Weights of a small image classifier.
Model: norm layernorm, widths [64, 128, 256].
Training: adamw at rate 0.0027, 8100 steps, batches of 128.
Data: trained on photos of plants, animals and fungi (iNaturalist), 155796 training examples.
Rows from block 4 of a small image classifier, named by matrix and row number. Rows with one number belong to one channel. Each number is 128 + 24 x the weight over its row's rms, rounded and kept within 0 to 255. All counts start at 0. Numbers have three digits each.
Before each channel's rows are labels from the 100 images, of 14976, where the channel reaches its highest value: "patch colour" is the nearest of a few named colours to the mean colour under the peak. Only what is clearly more common there than usual is listed. The data: photos of plants, animals and fungi (iNaturalist).
# convs0: first 3x3 conv, stride 2 (model.blocks.4.convs.0.weight, 128x64x3x3, each kernel summed), inputs 0-63
# convs1: second 3x3 conv (model.blocks.4.convs.1.weight, 128x128x3x3, transposed, each kernel summed), outputs 0-127

patch colour: pink
convs0.87:159103125153145119132118127180105119128098128126135119096122130116137149113112109144183110117200137108126174154167146108112137118126133141106090109099118081151091136122148161172135100112119133
convs1.87:131121115116127119139122169122124094065111096117151091119126119117126168145117139123032123072121115125183115121123129136136100142094126123130108111112114138119120122131111144146125124122113124127150156126116117124127100117117136171125131121113157157116111103118115118124137124125167139116122192058131119118104123172122141114037099176118114107102104150139134110165115113122132109092130

patch colour: black
convs0.33:147129131188157097161131130120099126125120115123138140105132138151147152112132121160132116142169146142093129109165113083120144142121090153131103123142155111147213150121164151140150141157161116
convs1.33:117105148110114115114140117075107163090117151151122066121134088095121102164111140129101113101109103119091129159119129111160060098135093133145148122112117123120116131101152140159152101134132145132168115126138085118128157133110125121132146117112158136104142139120200122135126122124126149129122118071141133107110105183150142102172109161113166129136122137181132153125133117147119129194110

patch colour: cyan
convs0.44:058135148117130116137145134169121128123121145134127129122127134132098123123142128114193133133057135142136136129122145175143128130123115120134096135137132193118123135123150119160061137171136156
convs1.44:140139132136151142129145113110129098032172095149128200152107131135141202122141139227096132164142128117164136149131108143128144130127141130136140138146134158133133132144142140129028125143124080138144112143126142142137137143144127153108106136145114132134132123154115134135090140141130133128136108157122140132138136125134140128127126073138099119142126131140128141169131133144131137153126

patch colour: cyan
convs0.26:146122083122124080080113075164099115126100134134106126131124110114144135130102123087159113122146115116115136117145134151182129126116072122105115155125121161082103131116071125125155108106130139
convs1.26:152147133131158156142161156052135176136100081155147137153161159151146085109151148089116147138152136137133120138136150127135105130144146134134100142145146119142155151122153157160180141153131115141105114161136152148154125150152142153168127154145114166137141148138161140139134155137165150138148186134146141144165142145137172133122095157150118147131136150186099151166111151139124146120084

patch colour: cyan
convs0.123:139096080140132075163137133086098112130121140132119129149123130142061143121126120131063085138123138121132138138138137135157127138155077128130121123131130109133140139132087134096053136128134138
convs1.123:133153147138115152142122126096146115120154130137138126124153129121155115151145118108140133147144156166128134121150164126106128168108143115128120141147137062166136136146112107156139164139157100136179138116167154154138053141106149073059150132149114192131152137110099144155139125137133143108161184139134123162145157155114172114107116163150139149150103094149157138143120142123132147147132

patch colour: grey
convs0.90:168130073159168133084141152142127124111140112135131139131134163156139148122125138163127092159169152137124163161129154114146151162148137148126085097152145148092165164128139124119125145084154115
convs1.90:127118126131112087137120135151109069098109160108164067137122133117108150125138087141066117161119113113126117115131150121120149114107106069130147124114109129119120116093134146126127128111138118139097140114164129118108120153153121124133114131098175133115132128095146128092127116118117104136095179154118157117095143175118176144127178166127192095125129104185163150143158139123104096110117

patch colour: brown
convs0.16:164122176134131123217128135111135146123141134109126132144119136133207134130131129138063154133149135136126139112130119107137129119134125135127120149137134093136119125123157147084185137093132101
convs1.16:124122128124123131133123146159128139086179129118109173125120127122137019123129121236118126157126126125140123129129114132129133166134125106125224123133131155129128119134130128132026132124122124126158093119123129126127144129118127116110113131129113142131124130091110130123050122121120128126128125134124116126123122150124129120119154104127149131125108091155136133117132132126129127119105

patch colour: brown
convs0.68:137124148117145119162139122088123129111099116111126127151131127130219126142126114142064129129140114069118134109131121126132128129139137136143143127109101119109127110113149115089206132085106121
convs1.68:112134114112098113109101133147122140145139110105097135111151130093138004183116135180105100142120099119141115111126114122121161127132128130119173121142125125117118123126096147135101133130134071123152096094117122116120106130101143119115130111133106160115116120112095125117109111128106120088122167186115109140120093148118128112115129138105155114141097112167154125093190096137134128124095

patch colour: black
convs0.55:127124135129111132111126165119128142142121131140142127163131124147131134115149102138062065100164120128109153149123124093069123121147154126111110114088072099153130171141133119132095116140077129
convs1.55:133113116129153146136157119090107143108163117146169189089125136159119092175117132128076125082122124100038123146107159106166120176142141105139148133121119180119138141106147119128133126122104122110087091161128114108139145149120135124110136152150134183118110104112082143118116125111154128142126098124146121114165151099136180099165115127132129121132140167144135122161132126123135116135096

patch colour: grey
convs0.70:146139058127107114089118114067144133150107133140121119145133137135178112131123131117068099118119121106134114144111120083098122123128101122127179106133134088111136137141125099126192124110133127
convs1.70:114141118124124132123125178091139135172119066136117157118168127111127096191128135122109121134136127115139125115131104124111213106173114148118078130134124066126129119136141125132119134126121075130175093119131135144130111138125141145129109132136121072129136132153141121126150115121108124121124147208120133132098111136128120116126078188109113111146125165149174124111165114132118119156118

patch colour: black
convs0.106:108085091166151055148121126115106117144152135137114112146126132096108147139134115137117149134130140169130139150144157151158135140152071141128073165133136111150112138122087133153086111150140148
convs1.106:155172156160135143163142115109152129110156142137149104128154162152149104119154164096121151139156158153134158152161165149141121135132160117156153138155148117161149147164140145155140158160163126154113122137147147137142140150153151141083119146147135142137165156141151162144128151158164147143159189144162144158138158129155150146143118133150131159150101103160121148155180154150166156163103

patch colour: cyan
convs0.127:145101084181175105124140160134149125135140134153152141111145161142125163144149148155131091163177158129125130158164162122155146166156103154142128131143148114117149177139139148148112134115152143
convs1.127:152154157140153156150154155108149154123110153153156094156143165150139103113151171106150140143149151165130144153141158135148105141116155130158124146149149126146146155151152141151130149148147134141122177153144152151150098127146144126140142157149136075148142151117182159152117138157148156161146130140145172143157162153154128157152132102153141131154212134165133144139122141148116142173159

patch colour: black
convs0.1:128124067162128049126125157102124130146134123123124134106114108066098137125119100130081109137110124140113113113128139145115151123145083130132117112152145130146096123114064149112160110141147117
convs1.1:158131156151160143139154099102126132127178134167170125140149138154140099133153155108091144152150140156114152160141170155154099155127159109153169150148157094152140135134151159150132163150149138147122135162127142151116112170144134123102120152143128168158156133127101158154127149150155144111144134172147126154159145152162144131148086125155162150146105103142081143153104158161138151181126

patch colour: brown
convs0.17:135149199123136152197144121124054115087155125121116131136114132144163124128137136130104183135098127178140127111119156150154122132141133123135113146132133122099127119116174119097121153122128133
convs1.17:130112127121117099105131101227128118136121160133123098112136124128107108084114122187135117123118119137164104102119112125125117130101126128101147139120114142122123130105116099139079117132137133133101113127127127119097122128123112106114050138104118180114116121129170121112103103118070119103110145118113118115124138143123086120127225093133151143120123107144135120114123127109112129063156

patch colour: black
convs0.24:176132094135154094079123149138117127142145101124133098146117129152090132115154126128188164130138154196116128096121101123147145153108139134109136165133144086115148089114101115133155149106132124
convs1.24:136123122115095153151102138099131146145179139095163148101112130110128142121133128115160127131129134150098099108143149160079115153075119122135112130127133115125109106171097108144121135112139164148156099103127151135120106138132149115157147109134081102156127131135082113134105114131094110146114158147139101114208098068121072152079149078135145135121088107153108126145121125122143119150170

patch colour: brown
convs0.60:104138141122139134145093112107127127166120128134126128212150114133167143125120125124102156115121134106116124114139058117089103106103127120129087112113096147174127111141120119121158094181109137
convs1.60:135141142121121143136121121181118146138117120120146199128133120125141050171135137101085137113148128139088134132141167149115151197127126178135185136137133080125128130138135132115122123122136114137098138116144124146131115124121132152104154117135162112140138121136161123128095136138089126108125212082131136146139134135135083115173144190127175124149118087152127132143125125141136120116133

patch colour: grey
convs0.81:142139082115124139042121107102124122112146112096126113139099119106106118112113099126130084134137109140131137123113127141141134119135147135095044107132135106099108144103112112130155133071131111
convs1.81:131137123121108137118117140131148130137075076104134058135118121122131152086108124129143128178119122137155127098134142127099176097095117085132125132102118048099115138103109151112147154113134105123131102103125122132122117118120126138185142120129104136110132131131138112085143122113094132118110171177149130132124097129123159137101175145123133107127138074148127148080197122111117091138150

patch colour: pink
convs0.47:136092135122126133160114138131128131112131086123098124110132120133167134134084101119117106139157108113123161125122099152179135128123084132093117192125121125180134193118179142133132147149118103
convs1.47:134159166126122153134124140102155131074145097131138089128152129134160145106133139140128129147148131160223133128148106145163185151144158128144139124149145194147132134128159117107129140122147111144115111127157141135140119121128160114103144141150102126122123136164123145152074139125170147140159118170127145128131143132113209141112140135133139127149153076138185138124139119131138130126077

patch colour: black
convs0.94:141121093187138123134131140155090125136133147143139132145141133140159169124123126154146119141148134137111151160157096103133144184163111133129131152125129091137204150141134182167142142136133100
convs1.94:146129135146164099140146135115148128118161133161130121135168137154136167123111128115143127169132148154066150129122165112123162139120172087143158136138148090113122135140157105138118119124136136119125148153148133106146137149119134151174152154146121149111122143128143152128109118121181137177155116163113152140084156044136152166138111088133147152139171157113060138151088137114118147136106

patch colour: white
convs0.76:135127100134129127133126124068112150138111133146109127129125122125058147153122115133033105134132135116108123152153128104123141124137113132128106129133125110122150139124095150123036124144130141
convs1.76:119126135116109113129120127151124141102121137103118127115094108123124121109117149106154111103122114158131113121116081143103180133151128190101151100136109049103128109118127097070162098119136142123138084114128123111112102111111108134049145122138109171128123111124141111113137114119141110135111161146114127101121109167110088155093137105120095118102130093175118104173122100140135108186105

patch colour: cyan
convs0.73:138117109134132040205143131094096126117117137119131131143132139140078140128134125143084147146133149139122137162149139143183124132134079132118107140128132103113141131129110116131076138131126151
convs1.73:127122111104138148132124172100141150123154141134139083135121122105128125127114142131127081155130127167151109121107211145141083172102139040122107097135094115138109123123129126133161145130123121128136146138123142130117051142072126102069184140157126140151107112134091127122122111118121143124125165121093134121133137107125145140114167129110131107155121145168106134125100126114108155105145

patch colour: black
convs0.97:120126189123135127175101113145135135113113105087115136183120112135170115112108098125125183091081109141120120095113108151105133143125126133113146117105097173108135108121137115141162114159089129
convs1.97:122103113115110098100103123153114147152152138111107141092158116105107118169117112143099106114109114117138112107109123110101134116106111181110117100112114099104105113101107100120112115113116081105110138106118113110117081112098109119123086113114119175103109117142169100101128110113042122095111153133122117105122102145119066095140108180107147114111104152148103102079148111111107122101140

patch colour: black
convs0.99:126103133145138098144110100121101140137116147083123129207111123126187134094116112127110196107135119116121145120134109139161139117103121132140139147099093131119113120099118112151172129133094087
convs1.99:134126125116117134130096128110114147166145120124110163099175150100150085177136120133094102132128147137147111099114099136070169106129127179123144112143127099134108127099108123129111127118139079116142101102147136138129081123114117128144136110149137158113134127139194124126105105130067129112136195151144123129148102148123067094135109155121141129146111139183124137126157123146107122064140

patch colour: cyan; white
convs0.83:115132117091112114112104092130131111107131151132105104132144091117133143120168149121115079127136076143120125119126144145140110088078099129136121121077078147151138168133095135147113117134064106
convs1.83:150146154145146147140149171103142186090171125142187156142134144146130132144151150105116148155149140135150143144147171147130137164142153163143166128155141129153144148134151137151147144149143070148131179146147157146142158155139136160078162150152125161153138132132135146135083152144154132129124126157144130144185139150156152144126078131145102131156140125129153145128125146150139139080086

patch colour: grey
convs0.7:113128055117123125050132122069144122137134129131138126117128135126063114130124132126066064129139128126132132121117141098128129131131138119130124133133135105115136124132073129118076132118134130
convs1.7:129131127148136113157131064089131128168086193134128129121126152136122129162137133065163126135137143118133132131125119126138175078128132111141062131131129084133142138157122090167177147149111178133122149146163122106136097145141129103129085143131147117117139129115116152122147139129165125130149130185128149129152138124129097116150146145152149141111134159083164122147104134143153149192130

patch colour: black
convs0.66:092112077136126112107124137060113148125122110138132120128131134138050117122128133108060134128145123121129123138124136095106130136133115128135114123128128055116127128150092151082089132112132141
convs1.66:120137103111071143126092158078133112135165088081170145109160098105101112119119127103084096137119133142169099098131153122096082154143118107120093114126122089115115103149099088138141142099147103135166124077141146131124101126112129123107122102159115193121127110138148114115171090108127127071122152114119128137145112127107125124100128110097150110132088092131120115134142128106126109165143

patch colour: cyan
convs0.67:148117091181174118108140151128153123144130135164149139107153156139130164151147157170131087165167156118122151149162128111144148157148121151148119128147151110141169180140144153149114141133156135
convs1.67:139144133133145136131134160141138193103106137132117100132117121169129058101152145125115145118132129109102147131143114140127147075150147141127136158151144149130158135158139139113131145145125130149130217131138161135123166144139113133131128126124136136118154151129140137137114138131168150179134164139144121137107163178145190147130073085140091113118140114180171122136130104117140126162080

patch colour: orange
convs0.22:126123062175163112139134173109148125137116144147141116107148141135107166151153158142115113156186151119121130143166144127126148149142115149143141106136146106149186156138143160134082132128153110
convs1.22:146147149146148123137155075112142125108108181160178145125110137132114147112165141083145140094143144097079178162105116136130143103163147112139119108138123150160124121106138137162154139132132111109114115157149116125129144100138129137127090168138155130144143161119131179137114134143159116148147079108137147151190146126144107134136128119144136111168204151120152158135087139163154127161138

patch colour: black
convs0.51:135121152139112130184074140137115128108120102105114135163132117125144126125110087140109169092081126134122118118126130177121130128138124126135140108110111203107127096123155084150179126146098123
convs1.51:115091106125121108114104121135107137122121145120135135114155119109107115156113117158097114139109119127170119110105136106114145121066117131122135117105118088110108106086117105132125130105108018106149141116107113113127066118116119148121080103111160167109111129147156102110137125111109118074102150164128115118124101165125127099108092177108123111106106165122080103102145122115104118137121

patch colour: yellow
convs0.31:112133097166144128144130153096123128140110131161141123138139146160092147150114131143109103124143147115116146168136107101140136164148108134104096124125133069152205139135140198126112144105143148
convs1.31:135083145130169114117146222071088128122151141158151153158110129120132112148142116097136129139115107112176148158095111102178096121127127124102138112129120191134113128103123131110166124134090127084120158171108091098146111109126091098098157152106169136137105150109148140113142124137157151120112133154116137090138134102148118109142100119142114133131148126103102118107133133149119133092154

patch colour: white
convs0.109:118109074162150116153133164092147127150118137162132136119136130140098162150133142141086124148175145132108142164166146121150141141140097146123114119125132095154184164125147154129061134144135139
convs1.109:128147139158131131114128193151163167108124105127160129144146169135121091175154116118133146143137078185157125141157107122121158119141118141128096148140147086137117123156112142133144117127139118150180122126154128139138121119179137156110136127117114100120132143125133121142101142129141152111129206134142131141105133115168101132134105151153085106138122132202150121123145149126082146152060

patch colour: black
convs0.3:125105049145137032114134135087110129140121125136137134121141138129087140135136141125092083137125143110140126141142117107122127134144056134143113122139141098128128130139091106109109129134145139
convs1.3:109129135143122139138117159092123116124162102132102130132122133121141096179138098117102137172139140129150134117135171124120117147098137109119126138128132048138129121138110116148148134133133072125154069121138147142124080126129139081045168121121090144136135120132052129133162129132119130099146177139137118135113134125107124112110115174137172142146072126117116137111137135129126136181139

patch colour: grey
convs0.43:119128068125125149096129141060136128133134130136134136114133127128050123142130135158057085130143121099139129122128141101111136132119144129137149128131132080113128135127088145110068134108134136
convs1.43:127139123128102118114106134140133142133080108104117101144125132110128111096122107102191110167123133148086122113125114138140166134101121112133112107123133018133111104116123104112166140121138209123097050106130129111130119156115130173092134114144143134116135132126148129127139098136142133151116147168130121145147120121125061137119116162107135128142159102142156130133100135115130137151101

patch colour: brown
convs0.114:147127138156157160163154082154100116147127125117147138152127114151098150139149157110122167140117142181122170139156115154148132152141181155141099156136129145118149154144166142106125145071145128
convs1.114:119138127135118118144114090203144126114086117125116055129110123114131127041125116115147113161127137140130118092125118118162127122073125124127165131114119152137118117127115105142122138125137174125123121123101142138100132134118142147141121139129115156128134130046157137127094116124099110138120118135127119128116147208107109158115181113130147145147146068149153152153099133105113131100135

patch colour: white
convs0.120:100093158146143135121112133181134136121108124155085118115121091103142126124108091117170072112095120099121093148142120117122125124100115138133121151110083133159137187109146149146104109164096139
convs1.120:126135112136125131116117111125139134131152086109109165109201116115121140203115131165061119118128148141154138125119147145105139137082118213105099111125127080108124126120112115157125129123142145104099151123138141107144090104122116137124108124116073168095120138161175113140132117122112158114145118114129126108120123122120168100117096173129131104115148137109160137069131112136104144101129

patch colour: white
convs0.101:070110153126129113135128136173135143112094151142146114067137121143109103134133126114190103118109109121126111141109120152091127134123129132141161129102108157121119136133141125167043118152101135
convs1.101:114122105120119112103103156108126128066136100121075178128161116106122201192117118201115113128123124114131120118116126112093131112097105140117086113117126100122102123114130116124113118122127086116173116109128113116122084119115123131075097112117094144110120115128098106122163119125112125099127112126105127130072114104103099119144099204118125096108118144127136117100146126124116129127100

patch colour: brown
convs0.54:128141161112156154154118133137096158100136110091113130092105111123112107117151118108177199117118123126090122120144118136081133103092146130124170099106127135117124141114095123159078121148099104
convs1.54:128110111125124107116108141175136135118126098115095134119134109116126172135120100129139109103117122106133124125117111121090153111104104207118141110114122078079106106102119121135124110106118116125101131115131116111121115108130103113123103106121112128109129120143128107115106104123013112093121162134106115113095115170102063104157131160120087086109138156148133125112152111112107120083151

patch colour: pink
convs0.28:092120152141123143126097127175135152130116122152125140133129111118120132126107099102154092105100124101131097136143122099083103110084156131122112118092064130152109178138142127148105093163077138
convs1.28:119105102121122120102106123145117132108120094117122126104157111110104158233126121152074114105108112140121132099110132119115152134077107179114126114115110095111099111114108117114130109109123176095131140120138102114124086110094116133098125110123081160103108123104125107126109109097126125133099134121119107100124128154109152115110096185090103112094124137089179114096110114123102119093143