Weights of a small image classifier.
Model: 32-pixel images, arch resnet, norm layernorm, activation relu, widths [64, 128, 256].
Training: adamw at rate 0.0027, 8100 steps, held-out accuracy 31%.
Data: trained on photos of plants, animals and fungi (iNaturalist), 6.7 epochs.
Rows from block 10 of a small image classifier, named by matrix and row number. Rows with one number belong to one channel. Each number is 128 + 32 x the weight over its row's rms, rounded and kept within 0 to 255. All counts start at 0. After the name is the row's rms in percent of the matrix's.
After each channel's rows are labels from the 100 images, of 14976, where the channel reaches its highest value: "patch colour" is the nearest of a few named colours to the mean colour under the peak. Only what is clearly more common there than usual is listed. The data: photos of plants, animals and fungi (iNaturalist). In brackets: how many of the 100, against the usual share in percent.
# convs0: first 3x3 conv (model.blocks.10.convs.0.weight, 128x128x3x3, each kernel summed), inputs 0-63
# convs1: second 3x3 conv (model.blocks.10.convs.1.weight, 128x128x3x3, transposed, each kernel summed), outputs 0-63

convs0.118 087 [153 176 139 131 125 140 174 131 150 166 169 172 130 140 144 124 172 135 154 119 158 135 145 197 176 136 159 154 183 149 164 136 179 144 165 175 172 127 166 185 139 132 162 125 156 151 185 179 122 127 172 162 142 126 146 154 110 167 146 175 129 160 135 168]
convs1.118 062 [153 137 188 183  97 174 104 124 145 129 160  86 124 106 150  77 116 116 128 133  44 128 112 193 144  90 168 149  97 113 169 157 157  50 112 145 164 133 114 129  56 144 151 156 151 110 154  58 105 155 126 132  91 137 120 141 113 130  67 108  87 113 107 124]
patch colour: pink (38 vs 11); white (28 vs 6.7)

convs0.82 077 [149 134  80 185 136 165 186 127 134 145 138 127 128 148 136 129 120 150 126  88  91 142 143 188 127  89 181 143 138 124 184 200 126 148 183  99 133 148 140 144 150 104 150 170 174 138 179  87 140 145 104 138  66 118 152 175 173 139  74 128 203 154 116 124]
convs1.82 086 [131 124 112 165 120 125 113  60 100 121 144  69 141 143 104 133 157 150  84 140 195 155 161  74 134  62 105 122 125 139  79 144 100 180 165 116 123 183 195 105 116 130 140 134 155 118 161 168 158 111 111 132 160 145 135  94 139  72 134 141 128 144 128 105]
patch colour: pink (51 vs 11)

convs0.126 069 [ 99 162  91 109 146  97 126 155 138  55  99 143  86 161  81 143 134 105  53  68 144 126 142 153 151  79 143 149 166 130 106 146 110 102 178 115 212 159  68  83 125 172 105 135 152 150  92 126 130  95  58 108 173 127  99 136 132 147  69 151  90 172 211 143]
convs1.126 107 [102 107 118 136 213 152 118 151 110 101 114 102 111 129  99 199 127 124  53 120 113 113 111 132  74 128 110 105  92 158 142 116 124  82 184 115  85 100 106 114  46 126 134  83 123 121  89 124 105  84 102  87 208 100  99 117  98 128 119 108 140 124 122 154]
patch colour: grey (73 vs 46.2)

convs0.104 086 [166 143 158  78 132  92 169 147 133 136 112 117 133 104 108 126 121 183 134 158 133 124 163 206 145 118 114 139 149 187 159 130 142 134  76  63 123 122 125 106 116 192 143  72 183 145  92 160 121 176 103 130 139 123 131 145 111 148 102  95  95  94 196 142]
convs1.104 110 [116 125 107 165 204 125 143 162 124 132 147 194 111 149 151 176 129 117 136 143 137 129 164 177 114 131 139 170 112 202 167 103 146 147 146 158  70 114 125 177 134 150 165 147 197 158 153 129 118 120 132 135 181 121 159 184 104 157  79 145  84 144 153 110]
patch colour: grey (77 vs 46.2)

convs0.62 102 [152 155 107 129 116  74  58 151 126  96 130  97 104 143 127 144 147 109 134  89 133 119  92 142 110 156 106  90 130 155 142 168  97  86  79  92 124 105  64  82 166 146  94 164 120 100 122 116 125 155 150 164  79 133 156 140 138 121 166 116  77 130 156 130]
convs1.62 134 [131 148 130 134 214 165 115 140 150 150 151 154 143 150 136 205 151 126 139 151 170 125 145 106 139 175 131  97 137 179 164  97 135 141 114 155  98 115 152 137 100 163 136 151 134 147 101 126 123 156 177 136 165 150 154 139 149 155 141 116 236 161 132 167]
patch colour: pink (28 vs 11)

convs0.42 105 [142 170 150 133 131 139 177 155 157 158 159 162 144 149 146 129 220 157 143 143 171 142 132 189 188 114 133 157 156 162 149 159 165 162 176 137 127 120 164 177 142 123 159 111 162 164 183 137 100 142 186 174 118 149 133 153 125 125 165 151  97 160 154 163]
convs1.42 097 [107  93  96  98 232 198 140 241 177 112 113 150 109 104 147 172 111 145 131 121 134 128 136  99  93 127 132 127 160 174 153  48 146 105 153 146 106 102  82 118 133  97  96 121 137 120 110 112 150  92 113 124 132  86  88 121  80 165  77 129 148 137 137 120]
patch colour: white (66 vs 6.7)

convs0.107 077 [ 90  71  90  95 145 127 111 104 118  43 108 162 114 117 111 128 159 228 139 116 123 148 109 160  86  92 114 142 108 105 152 103 118 181 145 172 142 153 102  83 111  82 128  63 146 140 124 153  81 126 126 161 107 139  89 123 149 144 147 127  44 118 255 130]
convs1.107 151 [ 97 139  84 112  91 120 104  87 143 137 131 168 125 134 111 106  82  87 111 111 105  64 128 160 102 125 124 130  94 104 105 101 119 126 130 132 111 125  88 105  70 105 137 120  95 121 138 103  88 111 102 112  96 148 129 118 184 170  91  96  78 123 118  47]
patch colour: pink (46 vs 11)

convs0.77 126 [100 156 103 145 129  82  84 108  78 150  69 189  94 112 124 135 151  61  90 112  86 143 176 131  86  85 121 170 135 149 107 136 152 114  86 114  58 125 195  71 105 116 135  68 133 174  79 128 191  97  81 116 129 127 152 101 133 161 138 181 149 135  33 133]
convs1.77 128 [112 119 120 126 183 141 123 140 132 137 127 158 130 116 135 130 111 125 139 125 146 149 133 167 138  86 138 128 138 176 105 133 145 132 102 149 176  32 126 134  57 155  99 152 143 124  85 153 133 136 153 134 105  82 129 149  72 253 125 131 126 127 130  92]
patch colour: yellow (47 vs 1)

convs0.87 088 [ 72  95  98 136  97 132 124 127  94 153 121  52 202 153 108 101 120 180 121 180 196 146  79 133 145 152 123 189 142 128 176 147 105 149 182 143 111 117 187 143 116 127 147  85 116 156 117  98 139 112 160  79 199 133  92 154 130 104 124 141  98 129 134 128]
convs1.87 086 [ 99 130 137 112 216 172 130 221 113 121 119 136 148 129 101 199 116 120 124 130 121 134 141 125 158 124 118 154 153 205  60 114 106 150 115 100  51 104 106 134 105  98 145 110 109 145 147 128  90 145 157 148 122  81 100 137  62 131  89 129  85 112 107  53]
patch colour: white (51 vs 6.7)

convs0.78 090 [163  87 159 138 131 157 145 148 146 147 120 128 157 181 157 131 195 174 103 130 170 142  89 156 165 185 136 131 151 114 127 209 134 179 140 119 130  98 168 143 171 149 184 150 165 179  97 155 174 164 170 112 119 121 199 135 147 107 157 130  73 104 148 192]
convs1.78 100 [122 107 104 107 249 182 111 158 129 119 129 121 112 127 114 209 119  99 201 130 138  91 132 134 125 118 120 111 126 183  97 120  97 111 116 122 134 102 122 128 150 120 121 120 132 105 107 153 101 131 135  99 176  53 128 158  60 139 160 100 198 153  91 128]
patch colour: grey (73 vs 46.2)

convs0.103 107 [ 96 166 123 142 141 117 122 138 142 161 106 131 127 110 147 127  95 120  81 157 182 152 112 133 118 171 180  72 157 170 137 144 145  92 118 141 118 154 125 116 117 132 112  68 112 113 114  96  62 114  73  52 188 129 127 113 136 179 106  87 142 118  75 123]
convs1.103 123 [110 133 124 135 149 156 127 165 150 128 133 132 102 132 129 132 134 120 108 110 152 149 127 178 143 133 133 149 140 118 122 146  49 154 110 150  85 187  75 134 121 134 143 128 127 135 127 129 149 120 115 131  48 151 144 176 152 243 191 114 111 137 126  90]
patch colour: white (38 vs 6.7); pink (32 vs 11)

convs0.94 093 [151 206 153 115 137 110 131 120 135 108 127  78 166 153 153 125 115 121 139 118 127 131 121  98 155 159 100 179 160 132 138 144 115  91 132 108 141 121 122 144 102 193 124  69 128  80 108 111  79 172 123 155 102 118 161  97 123 131  70 157  99 101  79 159]
convs1.94 134 [137 135 125 127 129 151 139 144 140 129 134 202 136 164 125 145 111 134 117 140 145 195 154 100 135 141 160 142 146 161 160  80 127 133 163 163  33 134 155 122 104 146 161 159 165 145 122 138 197 132 189 160 172 118 132 146 119 150 122 146 162 181 159 182]
patch colour: grey (85 vs 46.2)

convs0.109 097 [140 112 152 136 140 116 188 121 144 124 148 117 121 190 184 138 142 116 160 105 177 113 174 109 142 140  88 159 125 125 111 163 136 157 168 125 141 142  96 141 149  28 138 121 179  66 127 114 151 164 115 138 152 136 133  85 157 125 148 197 133 132 161 151]
convs1.109 117 [118 112 114 111 113 115  99 135 110 112 103 142  81 114 114 101 126 116 123 105 116 112 127  82 101 104 126 101 112 133 119 163 152 136 129  91  99 116 127  93 250 128 108 107 109  96  60 104 118 118 175 126 109  91 123 121  89 125  81 108 178 105 118 172]
patch colour: brown (56 vs 24.2)

convs0.21 090 [ 83 129 128 169 116 155 148 113 146 211 143 110 198 148 180 125 171 157  95 155 176 152 123 126 100 139 180 191 161  92  76 167 161 145 129 122 144 108 170 140 115  95  99 203 158 132 124 117 154 112 104  29 150 141 136 166 172 129 146 173 152 146 150  97]
convs1.21 094 [107  92 155 138  91 188 117  61 147 137 173 140 102 145 129 153 152 167 102 143 121 180 128  85 165 145 159 123 173 170 125 116 169 126 133  88  74  83 116 145  88 127 132 136 116 142  68 182 150 142 140 146 101  96 116 133  92 142 143 146 126 123 146 165]
patch colour: brown (60 vs 24.2)

convs0.33 077 [ 81 125 118 110 113 112  96 139 166  81 125 139  76 122 128 125 186 108 141  75 116 132 156  97 138  73 132  95 113 149 112 113  94  99 145  96 121 114  90  87 134 118 207 176 103  75 131  87 135 156 189 170 148 142 121 113  99 149 118 140 138 129 134  90]
convs1.33 128 [ 95  77 108  99 139 170  73 146 104  82  92 112 121  98  83 123  78  70 125  64 135 105  78  85 103  90  90 100  93  99  91 131 113  88 114  91 111 101  93  95 122 116 115  97  90  94  89  87 118  96  68 117 102 121  88  94 140 179 111  90 141  63  67 109]
patch colour: white (51 vs 6.7); pink (40 vs 11)

convs0.106 102 [ 83 133 105 125 145 165 149 118 129  76 113 159  89 133 130 146 139 120  55 123 104 130 113 114 107 121 124  60  77 121  72 162 112 189 117 144 135 122  92 141 130 128 140 107 157 165 135 116  89 128 156 131 127 124  93 134 163 161  61  18 109 104 255 109]
convs1.106 163 [123 155 121 111 134 180 104 161  90 108 139 132 113 100 113 141 125  81 104 128 113  85 134 109 102 115 123  96  97 142  63  40 159  99 130 123 138 107 155 132  96 117 133 134 120  96 127  98  72 123 118 108 154 161 121 110 162 158 102 116 181  93 121 138]
patch colour: pink (44 vs 11)

convs0.8 088 [ 84 106 131 130 129 216 104 128 124  70  93 119 103 143 125 140  93  92  72  93  62 118 133 156 140 104 125 107 143 157  91 144  88 185 108 127 139 128  92 115 125 162 117 105 156 140 144  74 143 107 136  99 175 136  67 134 152 153 102  95 114 105 185 138]
convs1.8 126 [128 145 133 101 159 202 106 190 113  94 129 174  92 111 119 200 133  79 117 115 130 102 126 107 140 117 114  83  84 193  70  79 168 106  87 123 122 116 133 129  99 148 121 132 112 107 141  90  80 154 133 128 135 170 116  83 131 184 105 111 116  88 126 163]
patch colour: pink (40 vs 11)

convs0.96 065 [ 96 179  99 119 151 173 143 160 142 104 132  95  93 103 134 143 142 175  75 131 170 116 127 130 134 125 140 111 122 186 134 138 139 119  80 191 213 167  95 114 156 150 120 124 132 100  77 101  77 157  83 130 146 133  75 117 127 110  81  96 112 135  83 139]
convs1.96 112 [121 104 101 131 179 216 119 189 108 115  67  96  79 122 124 192 120 127 102 119 138 132 124 116 108 118 101  97  87 174 131 106 119  98 160 102 109  83 132 125  13 117 101 118 113 125 139  79 117  50 108 106 221  98 105 117  90 128 155 105 182 100 127 188]
patch colour: brown (57 vs 24.2)

convs0.116 113 [140 161 157 117 135  50 119 124  98 125  88 148 141 148 135 129 107 113 102 114  90 128 161  93 154  81  75 157 192 146  96 122 189  95 141  94  76 127 162 126 109 124 160  90  87 104  77 123 181  81  60  83  97 114 110 136 109 158 118 176 126  81   6 159]
convs1.116 126 [105 104 131 120 181 136 120 161 102 126 104 118 134 125 106 122  99 125 111 124 117 162 115 131 134  96 100  87 119 153  81  93 107 117 103 119  88  23 122 140  48 153 101 123 139 117  96 136 134 117 158 118 105  73 139 129  69 228 132 125 123 113 141 117]
patch colour: yellow (27 vs 1)

convs0.69 090 [156 208 152 134 130 142 157 120 153 160 151 148 175 171 158 118 183 167 128 155 155 134 146 154 193 154 150 168 180 153 144 166 162 145 169 165 158 120 204 154 129 134 175  90 144 154 189 131 168 139 188 120 163 142 155 143 133 146 149 170 116 160 148 175]
convs1.69 067 [122  94 158 101 202 166 120 194 106 142 127 150 126 119 101 188 127 137  76 125 135 157 196 115 116 115 139 121 145 201  54 141 148 126  92 113 139  51 104 166  50 128 116 147 167  75  83 127  59 113 135 132  89  78 134 167  56 176 127 119 128 136 125 101]
patch colour: yellow (73 vs 1)

convs0.10 097 [143 179 143 134 120 152 174 119 141 155 178 167 144 161 167 126 164 155 154 173 159 138 127 162 199 144 167 164 181 151 145 154 174 139 179 176 185 122 155 179 149 130 168 126 167 140 194 137 129 103 174 134 151 130 142 165 139 162 149 170 121 181 132 171]
convs1.10 067 [ 96 125 124 144 149 188  87 117 154 149 110 140 156  96 123 160 102 133 143  79 101 130 125 172 115 141 125 135 124 183 118  62 172  76  67  88 179 216 117 133 137  95 124 159 109  83 103 142 134 109 128 128 108 119 115 143 108 133 169 103 140  80 183  67]
patch colour: brown (56 vs 24.2)